config.yaml
model: "image diffusion model"
objective: "epsilon"
cond_dim: 192
mlp_ratio: 4
fused_qkv: false
qk_norm: false
inner_norm: false
kv_group_size: 2
layers: 6
width: 192
learning_rate: 0.0023
beta1: 0.95
epochs: 37.4
warmup_steps: 590
Rows from block 3 of a small image diffusion model, named by matrix and row number. Rows with one number belong to one neuron. Each number is 128 + 32 x the weight over its row's rms, rounded and kept within 0 to 255. All counts start at 0. Numbers have three digits each. After the name is the row's rms in percent of the matrix's.
After each neuron's rows are labels from the 100 images, of 14976 (inputs lightly noised), where the neuron reaches its highest value: "colour at peak" is the nearest of a few named colours to the mean colour under the peak. Only what is clearly more common there than usual is listed. The data: photos with spoken descriptions (Open Images, Localized Narratives). In brackets: how many of the 100, against the usual share in percent.
# fc1: MLP up (model.blocks.3.mlp.fc1.weight, 768x192), inputs 0-191
# fc2: MLP down (model.blocks.3.mlp.fc2.weight, 192x768, transposed), outputs 0-191

fc1.119 125:036130066195149128181104128133128128107094091134136107100041091129128128127125121128128143131147140128188105130128128130125108129128127128128128169126112120129123148226157139128132226123122128121152140129128178154128129128190128167128099127128129128128128136127146125120128111128100128130128128049121128155125130095091128139106129115125179129115161128172125123145128255127128123131150128127111058110137128128126243128156128120125115134132093088182227228171128104116102150133132128130128124128121151126128128135128123108130019128126091129128122124127128128128142100124113128127
fc2.119 158:107131120079137128128128128127128129137152183088017128191128101133156128117134128124065128128128128128067200129128178128129112128128044128063111128128126176128091128127106146125109128120128130255127128091128166135128128128123134128128127116128123135143133128128128123127128134109128126128128152109122128136129128158125128152136126125128128122128175127128255128210098128128128135079159112128121128157095128133129222134128128128128128127128141195128128128128139255128153125128128128128128128128149102125128126130123130128126203128128128128128122147117128128217128128185054128129
colour at peak: yellow (35 vs 0.4); cyan (31 vs 1.2)

fc1.201 096:128134128183128126129131127128191128142126121114193127127128125128126127128128130128128132128128135128153128128128128128128128150139128128128128128128132137128156128134077132231126151141128128130128128129127112128128128129128128134127128126128127128128128128128133128000128128240128128124155128129128135130128120127128128128126132127128128131121137128128128128126127128133127128128133128135000130127116128128132127112128128121128128128128128127128132128128128123127144119129127128128127125128129166113128128121126130128123125128128108124128128127185128128128128128000128128128
fc2.201 134:126131131129128129128132128139129129123129129127128128128128111128008128128128129098205128128128126128144105128128255129089133125145124128126104127128128174128128129128110125130134128125128130129135128129126191255127128129128130128128091126128131126255127128128128128223128130131121128128127128124127117128033129126128127124119122136128128127131176128128128121128128128128128128128112114130189121127128128128127128128120018128127128125124145130128163128128128100128128128128128128128119134128129118121128128131140130128123062128128128129128108127135128128086128128126139128128
colour at peak: green (45 vs 0.8)

fc1.153 090:148129129128128044128125128127150128128142128128132093130128136156106128097128129128163094128128127128210113128128128128117207255127129148128128128130198125128128128128135127126128125128133116135139126209128238132120106089112128121129128129128129126128128128128128120013128153128128128133213118128128169133127128136111128129099128134128127139129206092206128121127128128136130090128128129128135127129127112125153131115128128128126000136118119128165127146128128131128099128128128128128131230021159190077128132127127128128128126128128128141128128222128128128148128128127141128128
fc2.153 041:133137227126128063128131128131128138130128129127126128126128129129255128128128129129130112139128129130129100128128078127125155129141136128106126126128123119128128126129179129130241128127129127157128128130125255127127128233129128136131140128122128126255127137128128127000128128143126128120128128135179125133109118134126128131129130128128129169128128123128128109124129255128128128124128128133140128120128128125128129128129096128129126107129128132128128128128128117128120128128128128128127128128128088120134134128128127128130129128128128138128136183120128128129128128128129128126
colour at peak: yellow (54 vs 0.4); orange (26 vs 1)

fc1.70 101:137125135131128122125128128124128130122139138125128128129128128129103129129080118128255126135128137130136136128128128129041198128124128127128128127128123114127127128127137128119126126119126128130107128106149128000125128112127255147127000131057128130128127128128117113128128129142127214097131128128124133159128149117128127110126126128124129100127124128129129128128160128115251128148128128127128114131182129128133169099116123128127128136128115118117150182131128131123102135113157113129121128098131121131130131128154129063128082135128125132128128170133128128113127118128126128184
fc2.70 085:147128047127128127128129128127128128134128133135134129128128130128128128127117128125126128148128128128126128128128128126122255116125128128113141128127128128128111123119128126124127128114114132128171128128123126139128128121141138124123105127125127126108135128128128131124128128128128128090130128128089128116091128112118140128130141131128128128121128128128128113128251128128255128107126128185127128128135128126134172127128147128128128128128126137128149128128152088120130121128128128128127122128122188139114128130126128128128127128128128127128128098143128128160131128128128128106
colour at peak: red (52 vs 0.6); orange (31 vs 1)

fc1.217 160:129126128128128120128122127129128124130143128125128134129129125128128128108117114128128128127128167128127109130128128126128128127128129127128128121128128125128128075128128108155128127115255128128128161128000128128128128130138128124125133128128217123089128128128130191128128127128000128128128129120128127128121122168126128121127128128128161126135128131131106128127137128134128111128129127128123128117168130128131116116114128130124128127129128012128130129128128128125130128128128128128140128128128128128128127128129114128255128128128127128128128127128141054128186096128123128128
fc2.217 102:142129139107033128128108128128128133098106124141128128130128120128121128166093159102158128140128128128128076129128166131053129127129179128230119127127128152128127122127190128137127128166036128128137144126255128134128128128123127128123130129128241134128120128128128141123128128115128071157128126121132124128155129115111128129114128125128119129126182129128135132131125133128128163129125120128132129128113128128127128140128130128128128128120135128129131126128128125167187138128128128128065128128129128128127128000157212128144058128126128130128127130128128128226128128129119128150
colour at peak: grey (64 vs 31.7)

fc1.19 120:128129123128128097128124141108154133145119130128129077128062124207128129120128127123153101127128128128139127131128189128128187123128128128128128121130129128128128129127122128127128127125129053127128128128130128128108130128128139127134173129128132127128128127129128148134128189128067128138154138128128124129128129129127128128143137112141124134147137057128128127129160128127128128128153128171079128145128078128126104128128129124128000119128101089128127116128127128124144128127127127128127128000128217127128163128144130128128128128128045143128047129130133128128128125128128128119
fc2.19 145:128128130125128074128128128128126125128128129128090184127128129213144128130128128117128096063128128128005128121128115129139249128128127055140126128128128098128128126108121128127075128128128134127087121068129128097128128130142129132128106128128128135095128128128128100128128042128130128128177128127126126134132130118114128128137130124128130211128128049128126107149128125127255128128129255127128148150127128128197129128130129128128128129128128089128128128128128131128127128128128128128129129128127004128127128128107127128130175128128128119128124128072128128129128128193124128130
colour at peak: yellow (40 vs 0.4)

fc1.603 120:128126128128128128146128129127128128129136045128128129141121125122128128164128138222128123128128126128128148111128128170128126128119066123255128133128135128129128176128128129128127144128209128128129131126128128129128128128122128128128125128055129097128128128127128097125128128128128128176128128128139128114124084127133128128126121128117128123129128128124111128086087121118128127255117127128122219132123129128128128128068128128124128125128128128129132130128128125089147128128127128128118129128126128128128073128121134128093128128128128117128128127127128128144129128112067128128
fc2.603 161:128128134127175076128116128128125128074128149128129128057128163128128128224129134174162128128128130128144142112128068255137129128128125128128126133128128147128128131130135095117128128070128115128129121128128128116128128126138128128129128128128153122085110128128128127128128123136128128218233124129125129128128134129040128135117129109128129128126128126128128127128123213128129143128128128070128000170123128125129255129205127128128125127126121139128093128128128087075110114128128128128126123128128127131129128128060127128122119128128128131128124128123128128138128128127128128128
colour at peak: black (100 vs 16.4)

fc1.407 167:122129094128128138125109123128135120160147131130127103137128143128128128128129114128136109127255128128133142128128128127106127123140128111128128133126140131129157128130106138129081160184128099122115190126127128128126130128123130153127127128128136128126128128128126088127128128145128128126141128125128128173128127128128128128177146128131028129128118144120118120132164128128128117128143128124132127143139128128128167097124128128128128126132129128128128092128128132128124126128126128141128132128130130125128134116111000128165125128087128124128128128129128111114104128128045128102
fc2.407 121:133128130125126126128163128121128128124127127118103137127128128128123128113129255128127119154128020128128196114128154087229130128127160139128126128128141128128140148128119255129127128160128128129128222128158129161128128128126107128130129147132056155129126128128128029130128128126128128128129128123111128130128132128128130128126122118128255128129075131128128130131092128129128156166121128128128194204194128128128139130140135128129129125127128009128124128128128128128128136128128128128140128128131128115135128179161255128132129128128128128129127132128128128129123128129234128138
colour at peak: pink (36 vs 9.9)

fc1.273 145:129123128128128138128110138129177128145128130131128128177132132128129128130128128109128128128128128128122134158133151108009127128119128129140127128131128127124128145127129128117128125133255066139104126128129128126117128128133129128128128131128110113128135129128128125128128130169117197123167128133102128129210119131095128133101127131127116128131163128127100123145170128136128081128128129128128128138106127128128123080129131128125128142129128148156127128128124112121107112128141127128132128125128128127128128095092133128121103128128014134128113128128131128124128121128140128128
fc2.273 306:128129102129134128127129128128128128131096128128128128159128130128128128255126128128128128128128111128127128060128141128109128128127064128129131128128128131128128255128130110127128128128000128128128128128128128140128128128128128128128128192128255120142128128128128128128128128125128128128128128133128129128065128127000130133128128128128127128128059128128128128128129146128128127128128128128128029159183128128128166128059128128128128128128128168128128128128128128158075128128128128128155128128128127128127128149128128128128128128128128128128127128128128128126128128126128128128
colour at peak: pink (36 vs 9.9); white (25 vs 7.5)

fc1.208 079:143128122128128128129129129126128134142123133130182076134134128066119128127139128126144129090128150128129131128128155128128225129131127011128128087120141122126167130128075126116083090129130109140096128129128125128128208128128195123129086127086127129128128129128128130171128220128128128128139151129088207144128113128128128128141122118128128068145136156124129127130161240131128127147128128118135128143105131127208165193127128127128109127137128128137128131128128121128136125128128128128120078000158002128128107000129126128130128128026052136128126128128127128139121128127126128123
fc2.208 106:128130129131129132128125128149128139131145128143129180140128128070128128128130128128128128196131129128128124128128128128114172124128134255128120128128128126128128130128128128128054128110129128128128131173128128127128128128121128126128100128127123126116128255128128128103128000129128128129133128123128129255127127108128134110125117255128128122173128174128128125128128128128231128128185126115126127128129128130128129100128141128125128126133129072128128128128126128128128125128128128128122128128082224130121093134156128124129141128128128126128128132186128128129129128127128128128
colour at peak: red (39 vs 0.6)

fc1.568 084:113127119128127117126139108129128114130128200121115127134131128130128127083136127115160125128128255128152126054128128128129127115128159129230128123112127135120165128127113132150043126139120128129121146126126127039128128140128173142127128255128097121128128128128111132136128128127128127106128140144137128067125123134017128131132132122128128133128125128130192147095128128128127131128127125134136139099117128129132115128116130127125128115128128137133128128130129125136114129133128128128128139128128124129126128072107157128068130124129128112128128126131201115126145128123102128000
fc2.568 126:130132129132088129130142128128128131089165138128135128085128138136158128122134144126136127127128008128134000197128234154020115133135131129144134127111128122128000127128128133129121128128125128144126125128122128213128128128128128128129128000129130128128117128128128126126128127123128128126124122110135123126117127136051128252040141128128128133124128128128130128076126124128128120086134128146128095052113128129127110128129097128133128128122151141128191125128128126103109129128128128128071134128123128122127128127144112128090128128128128148128077128130128128128127128129152128104
colour at peak: grey (62 vs 31.7); pink (26 vs 9.9)

fc1.465 126:118125074128128144129000130000128159130137128026127126121129162121128128128129126167128128129128127128128129130128128128049112121127128137128128125126124159128126128128080135176129142128125128115101125126128128128128129128116130094128127128128128122128128128129127128128128125128128128124128123129177126126243134124128128117130126161131127130141131128128130026131127128128126128128128128121128128123126121129127128128129128129128128136128174211119081100125128129129128137129152128128129133128143128131129121128134124128128128129128128123128128128125131128126128128128127128179
fc2.465 115:127116126128128128128174128000128208122138128133127128139128161132123128129110128132128130128128127128128127119128131122101130127131128128128132127128128119128128128127127128128102128128125129131115129129104127127128128123128128126128101126128149128128126128128128128128128128125116128126131128126121131128116140094128128137145133117128128121107128128128128128128104128128130146127130123125128122128169128122128155111129093128128127128141131139128129128128162130124114128128128128128128134128000130105123128143112126128129131128128128128128141133128128128133127128127129128117
colour at peak: pink (32 vs 9.9)

fc1.390 101:129127128128128124129128128127128131114128144122128128174129143127128127128128105202128128128148126128129115081128128050128128127123140127255128123116128128128155128152128137145126125092128128127132171130135129078127129128126129126147128152128155042128127128127128127126128128128128127142129133131128128119157127137109128125128128125132124128128183128128232128092129128128129135128118128128128114132127128129130149112128129128130128130130126128129131128121127116168136134145128128128131127128131132117128117149124052128121128126128128128128128129128128128150130128132129128137
fc2.390 181:116128128128129140128128128135123127125123128128133128042128132129128128187128130128180128128128024128129128128128128129110128129129127128128126128128128118128131128128125132130128128000124129126128116128066128128128128128126132128081128128125142133128118128128128124127128128116125128248200129119128128133106138128157128124129130129128128124124128128128128141123128128128128117127128128128128128128120128128128128133167118128128128126128128122128131128128128132124128128128128128128131128128128128127127128127255089128124128128128128127128065128130128128128128128128131128066
colour at peak: white (98 vs 7.5)

fc1.653 085:132128128128128113131128101130255128127125123143128130129125134128128125126114128127129126138128128129128137128128128130081128199127128128128128128125110090127136128132142128102132136134128128128128128130129255129128128128075128140128128128128129128128128127128112128000128130128128115152190130128128142127133135128128127125101128128116127128127129127131128097131135128128125125128121126128187128133124126128131128128144124128128128128122128126145165137132128120128102129114127128128128157128129129124128128128126128128129127130120128128128128126119130128124128128255130128128
fc2.653 104:129131128130130078128131128129128128127129128130133128128128127128128128129128127093128128131128128128155128128128128130120134125131128128128129128128128155128126129128134128128129128122128118130149128128127128126127128126128128128128127128128130126128130130128128119000128118130128128059255125130128134121106135129128128128128129128128128129130128128128135125128128125128127128128123109133131128128128128125125128138128001128128128124129138141128128128128125128128128125128128128128126143128126255147129128127128128128130132128128128128128128128128128128129128128107129128130
colour at peak: green (70 vs 0.8)

fc1.683 091:129127111221128146099128052139128129128131089129217134133131140129128125128130120183128129128128131128137128130128128109128145147103128128128128128152142141127128130108201111090095101132139128129128128132131133101128128177127149128119128079128128128128128127128120128000128146128128128255127119069086142126128065129128128126151137127138132128128130128128127128128102142118145128129128134127136162129115127128149120130137128131128127128127125057128155127128128128115128095124129128128121147128131162129150128113181129128134124128112128192128128162128126128114131128048128128000
fc2.683 068:128174128108131129128128128095128151128128131138131128145128128128130128128119128122122128130128113128133130128128130129137128139131128128128125128153128119128129184128128106128130128133128136150128128128132129255128128127132125129123128212130126149129127131128128127238128128124128125000096128084127095128130128126139128158167127115128124128128129128128134126150123128128130128134127128127128071129128128128146167128117128128127128126143173129130145129128119125129098128128128128128126129128116128121109128125167099123129000128128128097128125128124128128067130128128126128127
colour at peak: black (57 vs 16.4)

fc1.34 069:139128128128128128130128255128128128128220099125128128128102128128128128255120132128128129128128130128128127128128128127026128128128128128128128129124126125128127128128140129128127129128129128129165128128128126129128128126128128128020124079128128128128128128128131069128128128128128128128128128126128128128255131128255128128128128128120131127129128129128128128126128128127132128128128127128129000165056128128128128128132128127135128138128127127126131129133129129128140129129128128128128129128128128125128126128128127128124128128128128128128128128125128128128128128128116128126
fc2.34 107:128127128129127128128128128128128128129128218128133128170128128128128128161128128128130128128128128128135128114128128128255128127127069128080128128128128129128079128128143145128136128131163128128128128128128128128128128128129167128137128128128127129127137128128128128128128128191129128128128128135130128128253128127000128128128128128128142128128147128128126128128053128128129128128128128128128049129128128129128128139128128128128128129128129127128146128128128164230128128128128128128128128128128128119132128128128128128128093128128128128128110128128128128144128128128128128126
colour at peak: black (97 vs 16.4)

fc1.436 051:128127128128128128116131030127067128126088182128128128128128128128132128000127126230125128128128128128130128128128128126128128128128255129128128128117127122129128130128128127128143117129128128142129125126128127147129128127128125125161127173184127128128128128128128160128128128128128128197128128128128128128164128128000128128128128130127128128128127127128129128129128128128128128000130129128128193122221128128128128162128128128138128128128128128126128045129129123128137130126129128128128128128128128128128117128128128128128128128128128128128128126126128128128128129122128128121
fc2.436 102:128128128128128128128128128128128128128128128128151128128128127128128128128128128128128128128128128128128128128128128128128128129129129128127128128128129131128128128128128128128128128128128127128128128128128128128128128128128128128128128128128130129132128128128128128128128128130128128128128121128128128128128128128255128128128128128128128128128128128128128128128128128128128128128129128128128128128128128128128128128124128128128128127130128129128128128128128128100128128128128128128128128128128128128128128128128128128128127128128128128128128128128128128127128128128128128128
colour at peak: white (100 vs 7.5)

fc1.718 064:119128124128128128128130128128128094128128128131128128127128128128128128128133123128255011126128128127128128128128128128128128128128128128128128128132128128128129129128128128128120128128129128128129128138125136128128000129128128112128128118128129128128128126128128133128128126128129129128128128128128128128127126128128128122129098120128128128132128175128129129128121128131127128128128128127128133123126069128255128127124128171128128128128128130119128128128128129129157128128128128128127128129141128128128127128128128128128128128128128143128128130255128128120128129128129128128
fc2.718 045:139127128118125139135128128128128132129128128128147128128128128128127128130128128128135128128128128128118128128128129128128128128108129128128128123128128101128128129130128128126128128131127128129128128128128128128128128127129128128129128128132130129124128255128128128108128126000127128128127128122129128128126128130128129128128128127128128128128128128128127121128128128128128128125128110129128128129128128129106128128129128128128128168115128128128129128128127128120128127128128128128128128128128123079134128128128129128128092128128128130128129128128128128123128128128127128134
colour at peak: black (49 vs 16.4); white (32 vs 7.5)

fc1.255 108:107130127128128148125000126128148127170007132125128127104129138128128130026129134253128129128128128128128130105128128128128129145128112128128128128115101128128127143128128128091128120049135128105128130128174135128128129128127128129129130121128116134128128128128128114124128126128128132128133128117123126129214150132106128128090127125114126129127106124128111121129128128129129005128135128128128165128250127127126071128255128127130128136129128162122128129144129131048123177128136128132163128128129128125128128018136128128111128128128128128128128128123127128120071128128000128128
fc2.255 079:134128128114105135128128128178128122122151127131128128035128113128144128035109124127112128127128129128120128119128168131130130129129128125128130128128128130128126128127199100128128128134085130011116126127255128128128128129128073117175128106123128255203114128128128137126128127109130128125101124140139138122128131127171131129112128119128136125129126128128106126128128128125128113128110124128134189128000128126128057128158128128129126127128125143128128128128128146255128108128128128128126129128148127118128128001141128128128027128130128128128055128135128128123125128114144128128
colour at peak: grey (71 vs 31.7)

fc1.156 061:128132128125125143078109089132125128106046127128121127128159128128128128000128105129127128126127104127126105127128126128132128128128128135118128128140129131128092133128122123128159129128026131089134128128130128128131128128120096128140128128129140156135128128128128128128128128122139121055128146127129128119255126126073128070131128128127128128128125128132128143128111126128127131127124128128128134121124117128131241129114127128128135128128100148128013129129129130185101129128128141128118126134128128133128129151128128136131128129131131128128133128140128135135128137142192128193
fc2.156 061:124125127128118085127128128128128128105128000128158123128128125128128128141137128128128128129128128128129124128128072128233128128129255129128128127128128129128039128127127021128150128128078115120128137128113128134128128128132129128119128128128128091134128128128128129128128128136126128128128128110112128114255128178146128123171128128128128128128128128128119104126128128129130128128130128128130146115130128125123136105126127128128128116137130128128180128128127080000128128128128128128128128128128128121124128101133122128113128128128128128128133128128128128124128128129128128119
colour at peak: white (87 vs 7.5)

fc1.672 061:129129128128128131130132128128128128128127041119128128128124128129128127226124129255128128128128129128122130127128128214128128128128030129128128128124128128128128154129117124128159129128220128125184126128128128128128128128128128128128128000128142128195128128128128121128128127106128106135128127129128128128127132126154128139079128128116128128128091127142111128085100128124128128229126127128130219128127128127128128255128128109138128133126125128128128128131129128126112128128128128128119129128128128125128128128124150128125128128128128129128128129121128128083128128128119128128
fc2.672 105:124129132129128081128128128128128128128128255128128128128128128128128128128128128128255128128128128128131128126128128128127128128128128128128128128128128128128129118128128128128131128128128128128133128128128128128128128128128128128128128000128128128129127128128128128106128128153128128129196129142150128128129128128001128128128128128128128128128128128128128130128128128128118128128128128128128128130128128129128128136186109128128128128120128128128067128128128128128127128128128128128128128128128128128128128128128128128127128128128128128128128128128128128128128128128128128100
colour at peak: black (100 vs 16.4)

fc1.668 129:137132094128255128128128120134128135141126103159135128127127136107255128156078128119128131152127128128128133125128128128128101114126126129127128123129128099131128128128132139128128125190133128117128113125128143132128130110029146064172128062128141129128128133128128127137128133128128156129132128110126128126124120098129128124129129173114117043081130127114120128123128128126128133197127128113128128131073128129097122127157128126139128128133128128127129130127125121128163126129127128128125122128113124128132090128128129128129121128000128119128128124128129128122136128137110128118
fc2.668 075:165129126128124127128128128137128124138158119186105128131128128128189128110106127128105128125129134112167134127128130114172158091093171130240137110128128128128000127128227149065115128128153137127037136128124128134128128128128128126134113043131088127128129128128128175139128128115099128135118181096128132058103115198141128134015079134128132191145128128128121132126128089127198127132115118128120128128127128127142083138158096128129129044120157132128255128128128127153068125128128128128117136128120131108125128133118129127156255128128128033128130117128128128128132128128128128111
colour at peak: black (96 vs 16.4)

fc1.766 111:137128128128128126128128128128128128128126128126127128124093128128128126128082128128127128128128128128113128128128128128128128000096128128128128128126128128129129128128123128128128127135129128129118128131128169128128128126055121128127129125128130128128128127128130130138128128128128098134107130127128137132128118130128128128127128128128128128128128127128129128128128128129128128128128127129128128127120127128127128129128128093128128126128134127148134128128128128128128123128116128128128128128129255101128175128126128128131128126126128129128128128127129128124129128133128128114
fc2.766 142:128129146127128128128128128128127128129128128128149128128128128128139128128128128128128128128128128128127125128128128109154129128128126128128123128128128127128131135126128128128132128124128127129128128181127128128127128128128128128128128128128128125128128129128128128000128128133128128128128128129127146128128129128128134128127128128128128128128130128128128126128128128128129128128128092128128127128127128128127128128128128128128128126129128127128128128128128128128128128128128128128128128128128255128128128128128128128128128128128128128128128128130128128143129128128129128128
colour at peak: green (61 vs 0.8)

fc1.750 110:128128130128128148128128132128255128128128135116127128127145129128130128121128126128145133125127130128114128128128128128128142131128129128128128133129128128128118128125128129129119128122120128116131128197128174128128128125057128125124128147128123129128128128128141128000128128128128128126242129129128129128127126124124129104128127128128130127127130132128130128130128157126128128128130127124145127127128129129128145103130128128128128128128000128128125127128128127131140128141128128128128119128126092128128086123132128128127107128128128147128128133116128128126128128149126128135
fc2.750 114:128131129127126114128128128134128132129129128137130128132128125128128128129126127106128128126128128126164177128128124172179105146181112125128101128128128126128128128127115136127125128128128132130130128124128056081127128121129127129128128128128110129078128128128128133255128128118127128123130121142127150128128130120128128129151122128128129128129097128128128128121128016128128147125117127119137128128128128123115119128129139128129128127122042128128126128128128140128138126128128128128130128128127000151130128112144128128128128128128128120128129130129128128125127128113129128128
colour at peak: green (38 vs 0.8)

fc1.194 110:128128125128128128109128115238128148159121147124167156113129205065128128034115058128138131211161130128136140158128128122128081127123113128128128125135128138127128255128123076131096114139153086128019126127131128109060125128061128099172079124128135000127128127130137177136128129128128169135128130128119135127128085132070128128091127255122100130081151128123127128137128128127129128128129126107154164140120127128130128088124137129124127126127114126130130128128128126044174127132129125128120125112128123113128128153237128128126123128128112112128128138052128128127109128132135128128
fc2.194 077:158131129061127128135129128059128226155000050127127128174128117122158128152120175109104129129128217128120196121128140104026087127128234126119170131128128133128128109131182134128101128115128133015081126133088125128128128064124109124132079099123119132160137130128128255133128128129106128136128128131177130128128116127096111206128127113128139129126128127128128095035128130128128189128128128142124071097116128127130129127157128128128128129127126128128132128128128083092129130128128128128072127128088129123137128128115128128102141128128128086128128190136128128127126128109242128130
colour at peak: pink (44 vs 9.9); white (41 vs 7.5)

fc1.288 007:138118129128128167128141043061128128143172127111087128120107124120175126127130103128128128115127131128116127124127128131128123128134129125128128142191113129139162145135125119132200142153120128042132134127118133129128130115133125172110167128129134125128128129126133137129128087127128128129115113149150102255149000140127128219121115106139128123148068123108128128086122128129126128126128128141091128128073115133119129116138128124126128145053135190046170115131142135127175145141134133128085122129116128129128132093151174129126124128128128128128128136124130128002116128138079128151
fc2.288 033:139128109133129125118128128131128137127120135129237125130128131128119128135128128137123131134128122128130126128128131128089114130130129128124128128128128129128114126130147088129169128129130140132139132126111129139126128128128136127123130126137128128123119128128128138134128128127132150125127133129128125103130255118130128122104128128128130131139124134128132132126134127127134127128128153097128127124127128127132124126102134128130127130131138113128136129128128122118115129128128129128135130128128128094148129123129123127128107128128128121127121142129128128146144128129134128118
colour at peak: white (87 vs 7.5)

fc1.301 129:157128097128187091164140133126128122130155125128128136126127128127127129135125127128122128123128127127125134106128128138128128127125127117128128092121120101128134156128068125126127128255127115114095072128128132129129128128145127128159128128114128130131127128128128132122128126128128127142129121133128126122127081115128128126099128127118111126126193129129146124069139128128129128245099128128127132059128129127126158128133127127166095135131118117164129135144128114124186126128127128127178129128128129123128128130142140128129132126127128130128128127128103128134155129128225127087
fc2.301 073:128128112129047145128135128144128125000128128128142126224128127127130128128140128136131128128128178128161128127128128128128128140128128128129119128128128126128130137117097000128114128119108138080132128127067128128124128128127056129000128162124153117128133123128128129129128128128000128127128123070128128132114132101123128162067128125128134128119129127128126128121127128128127133128153128129127128146116128130153080128131128128126128108134063128128127128128128255129129128128128128128128129128146125134131127212104210128105128128128128128128104128127128128109128128129084128128
colour at peak: black (37 vs 16.4)

fc1.40 117:130128128128128128122045128129128128128128128126196128000130128128128128128128111185128131127129128128128169128128128108128128124133134124128128128128130128127117255128128128128128128125255127128128209128128128118128128128130128126211128128128128054128128128128129153128128128128128175150128134128116129128169111128107128128142127125106097128128255130128112128101122128128128128128128128128128123086135129128132128128149128128126128126135145109130128207150128128137125128128128128128128128128129128128128161159098152128112128128128128128128128128128000112128127122128208128128
fc2.40 083:128067128122180129125091128111128128128076128131137126129128096128135128107130098125128128145128051128150134130128129144118128132131090127127128128170133094128128127129050138143128128084127138174129125128071128128113128134128169128128130131128133127155126129128128120130128130129128129131128128128200126131180127127129127140126127128128127128130255127128128144055000128128128128129103128134133128129084128131128136128129141128128127128110072128128130128128117172131195128128128128128110129128130128121131128255015193128226187128128128132128128128128128128126128128126124128126
colour at peak: grey (65 vs 31.7)

fc1.690 092:129128111128128127116185110078128139121117129107128230146128000128128124129127129128128134132128150128129128126128128128000127128122130128128128137130128131132106127128129126105138128096129128131084126128143128092128106143128128011129129128128129128128128128128129128127128128128128255126128132123120128054128122133128128120128128125121130138128171116128130124128116128129128128128128128129128129138134124128127130132181128129128128129145157126140128145128128129112128127128128128128127128128000131127128127157127126128123128128128128128128128128127128128128127128128135128120
fc2.690 112:121122128128131128128255128172128118123128128094000208129128245164126128129173132128127128189128128128079128126128206131255128129128132184127128129128128113128126128131135116132152127102128131130000128128128128117128128133128125127128130136126128128255129129128128112130128128116129128150128128119123132190122134128128111130145118115128136159118153129127128143132080128128128126128127122128128127128126136127127139128111130128128128128126193135128131128128124131151079127128128128128128128128128128133130127130124128128129125128128128125128128128128128128129128128125126128129
colour at peak: grey (67 vs 31.7)

fc1.529 103:141129130128128069127128125128128113128125129128129101128058135178128128110131128128237113128132128128117123128128128095128207175130128143128128125127123121128128132130078128151115128104129128129125127127128230102127124103121159129128127126117126129127128127128128128096128156128128128162128127130128139128128138128123128132127127128129127156129132098136122123128139218125128127128128128100129146128118125127128128124128128127129000134127129125128128162137128126127128152123128128128128164000145215116128142128152128128128114128128128154128055195130129128127121101127128128128
fc2.529 100:136133063128126019128128120130128135125130155138079134111128127158128128132130124128000098111128129128130124125128000145114152130132168120113067128128121098128059118121126098131066128128133144128127128027126187099127128247141133132130193109127121148119130128128128166131128067132128128128154128056131128136128120129106128129128123098128131128085128113128127128124140127128219130125128255109128113126126128128129142125129129128138128123129128127128145128128128129137125128128128128128135125128127006129127128130128127121138150128128128084128127131080128128134128128128134128128
colour at peak: yellow (67 vs 0.4)

fc1.565 126:122129076202128160127129150084129104098138138139196082225128208129128129106131170131129087114128205128136066163128128128112121128134128027128128128119131128128125103127130156130115127115129128017120001128111128124126146147115128187128036128128102127128128129127133116129128128146124128134155141136071129122166127127110128077142128147124204093201132176134029128135132132133128128128133128127128128128142133128128128121119128145133128128119128137140128185128128128000139179153136110200170129128165125120128118080125073128056108128125128123128041128130146128113152128150154128141
fc2.565 163:129131110134129128140128128129133077096147128128107141190128141130142128129154000128127118209128100128121187128128128006128128126128115148129163128128128130128128128128138148129128128142128127071122095128000127129122128104128096126114097132133142142128137128128128130130128128106042128130128133119128128149128128124104128126117123128127123175128128138128132118095150155128127115126096128125124128101000128128126159128255131128128128128128133128128128128128128159128128128128128128128168128128186130132128128146130128128132127128128128125128148146128128128128128128120137128149
colour at peak: pink (54 vs 9.9)

fc1.669 153:113129096161128136126128125170128104140106127130176175084128050128129125130089124129128132137130129147128159073128128101039128128128132128146096126128103129128130135130109111140124127143206000145128091128154128128128122130136128077149057143128128128128128128127157128128128128150128132130136129129085125140134121068125128198129255051072077171068128139127146127117129128133128124128129128127128117152142131128128162129131128131129128128124124105121114128188128123157127131128230128130071123128075128128128137185156177128100122128128128127128128124128018110129049128128112128128
fc2.669 132:129131176129133128139127128072128119114206128224097103017128117175133128128053109115130128108128111128154128159128128126110128130128137129178158128128128113128159106124102190125127128119097133135131104128202128123128128127129057127216095138131108129124140129128128135126128124112129128141129128116126128018127129127106128129133130109128129000116144145128128127153129180128115129133123126128133132128255131128127140130144128128128128129126131101128133128128128109128128128128128128128045133128128128135131128112106126128118149128128128128128128130129128128109127128175194128129
colour at peak: pink (32 vs 9.9)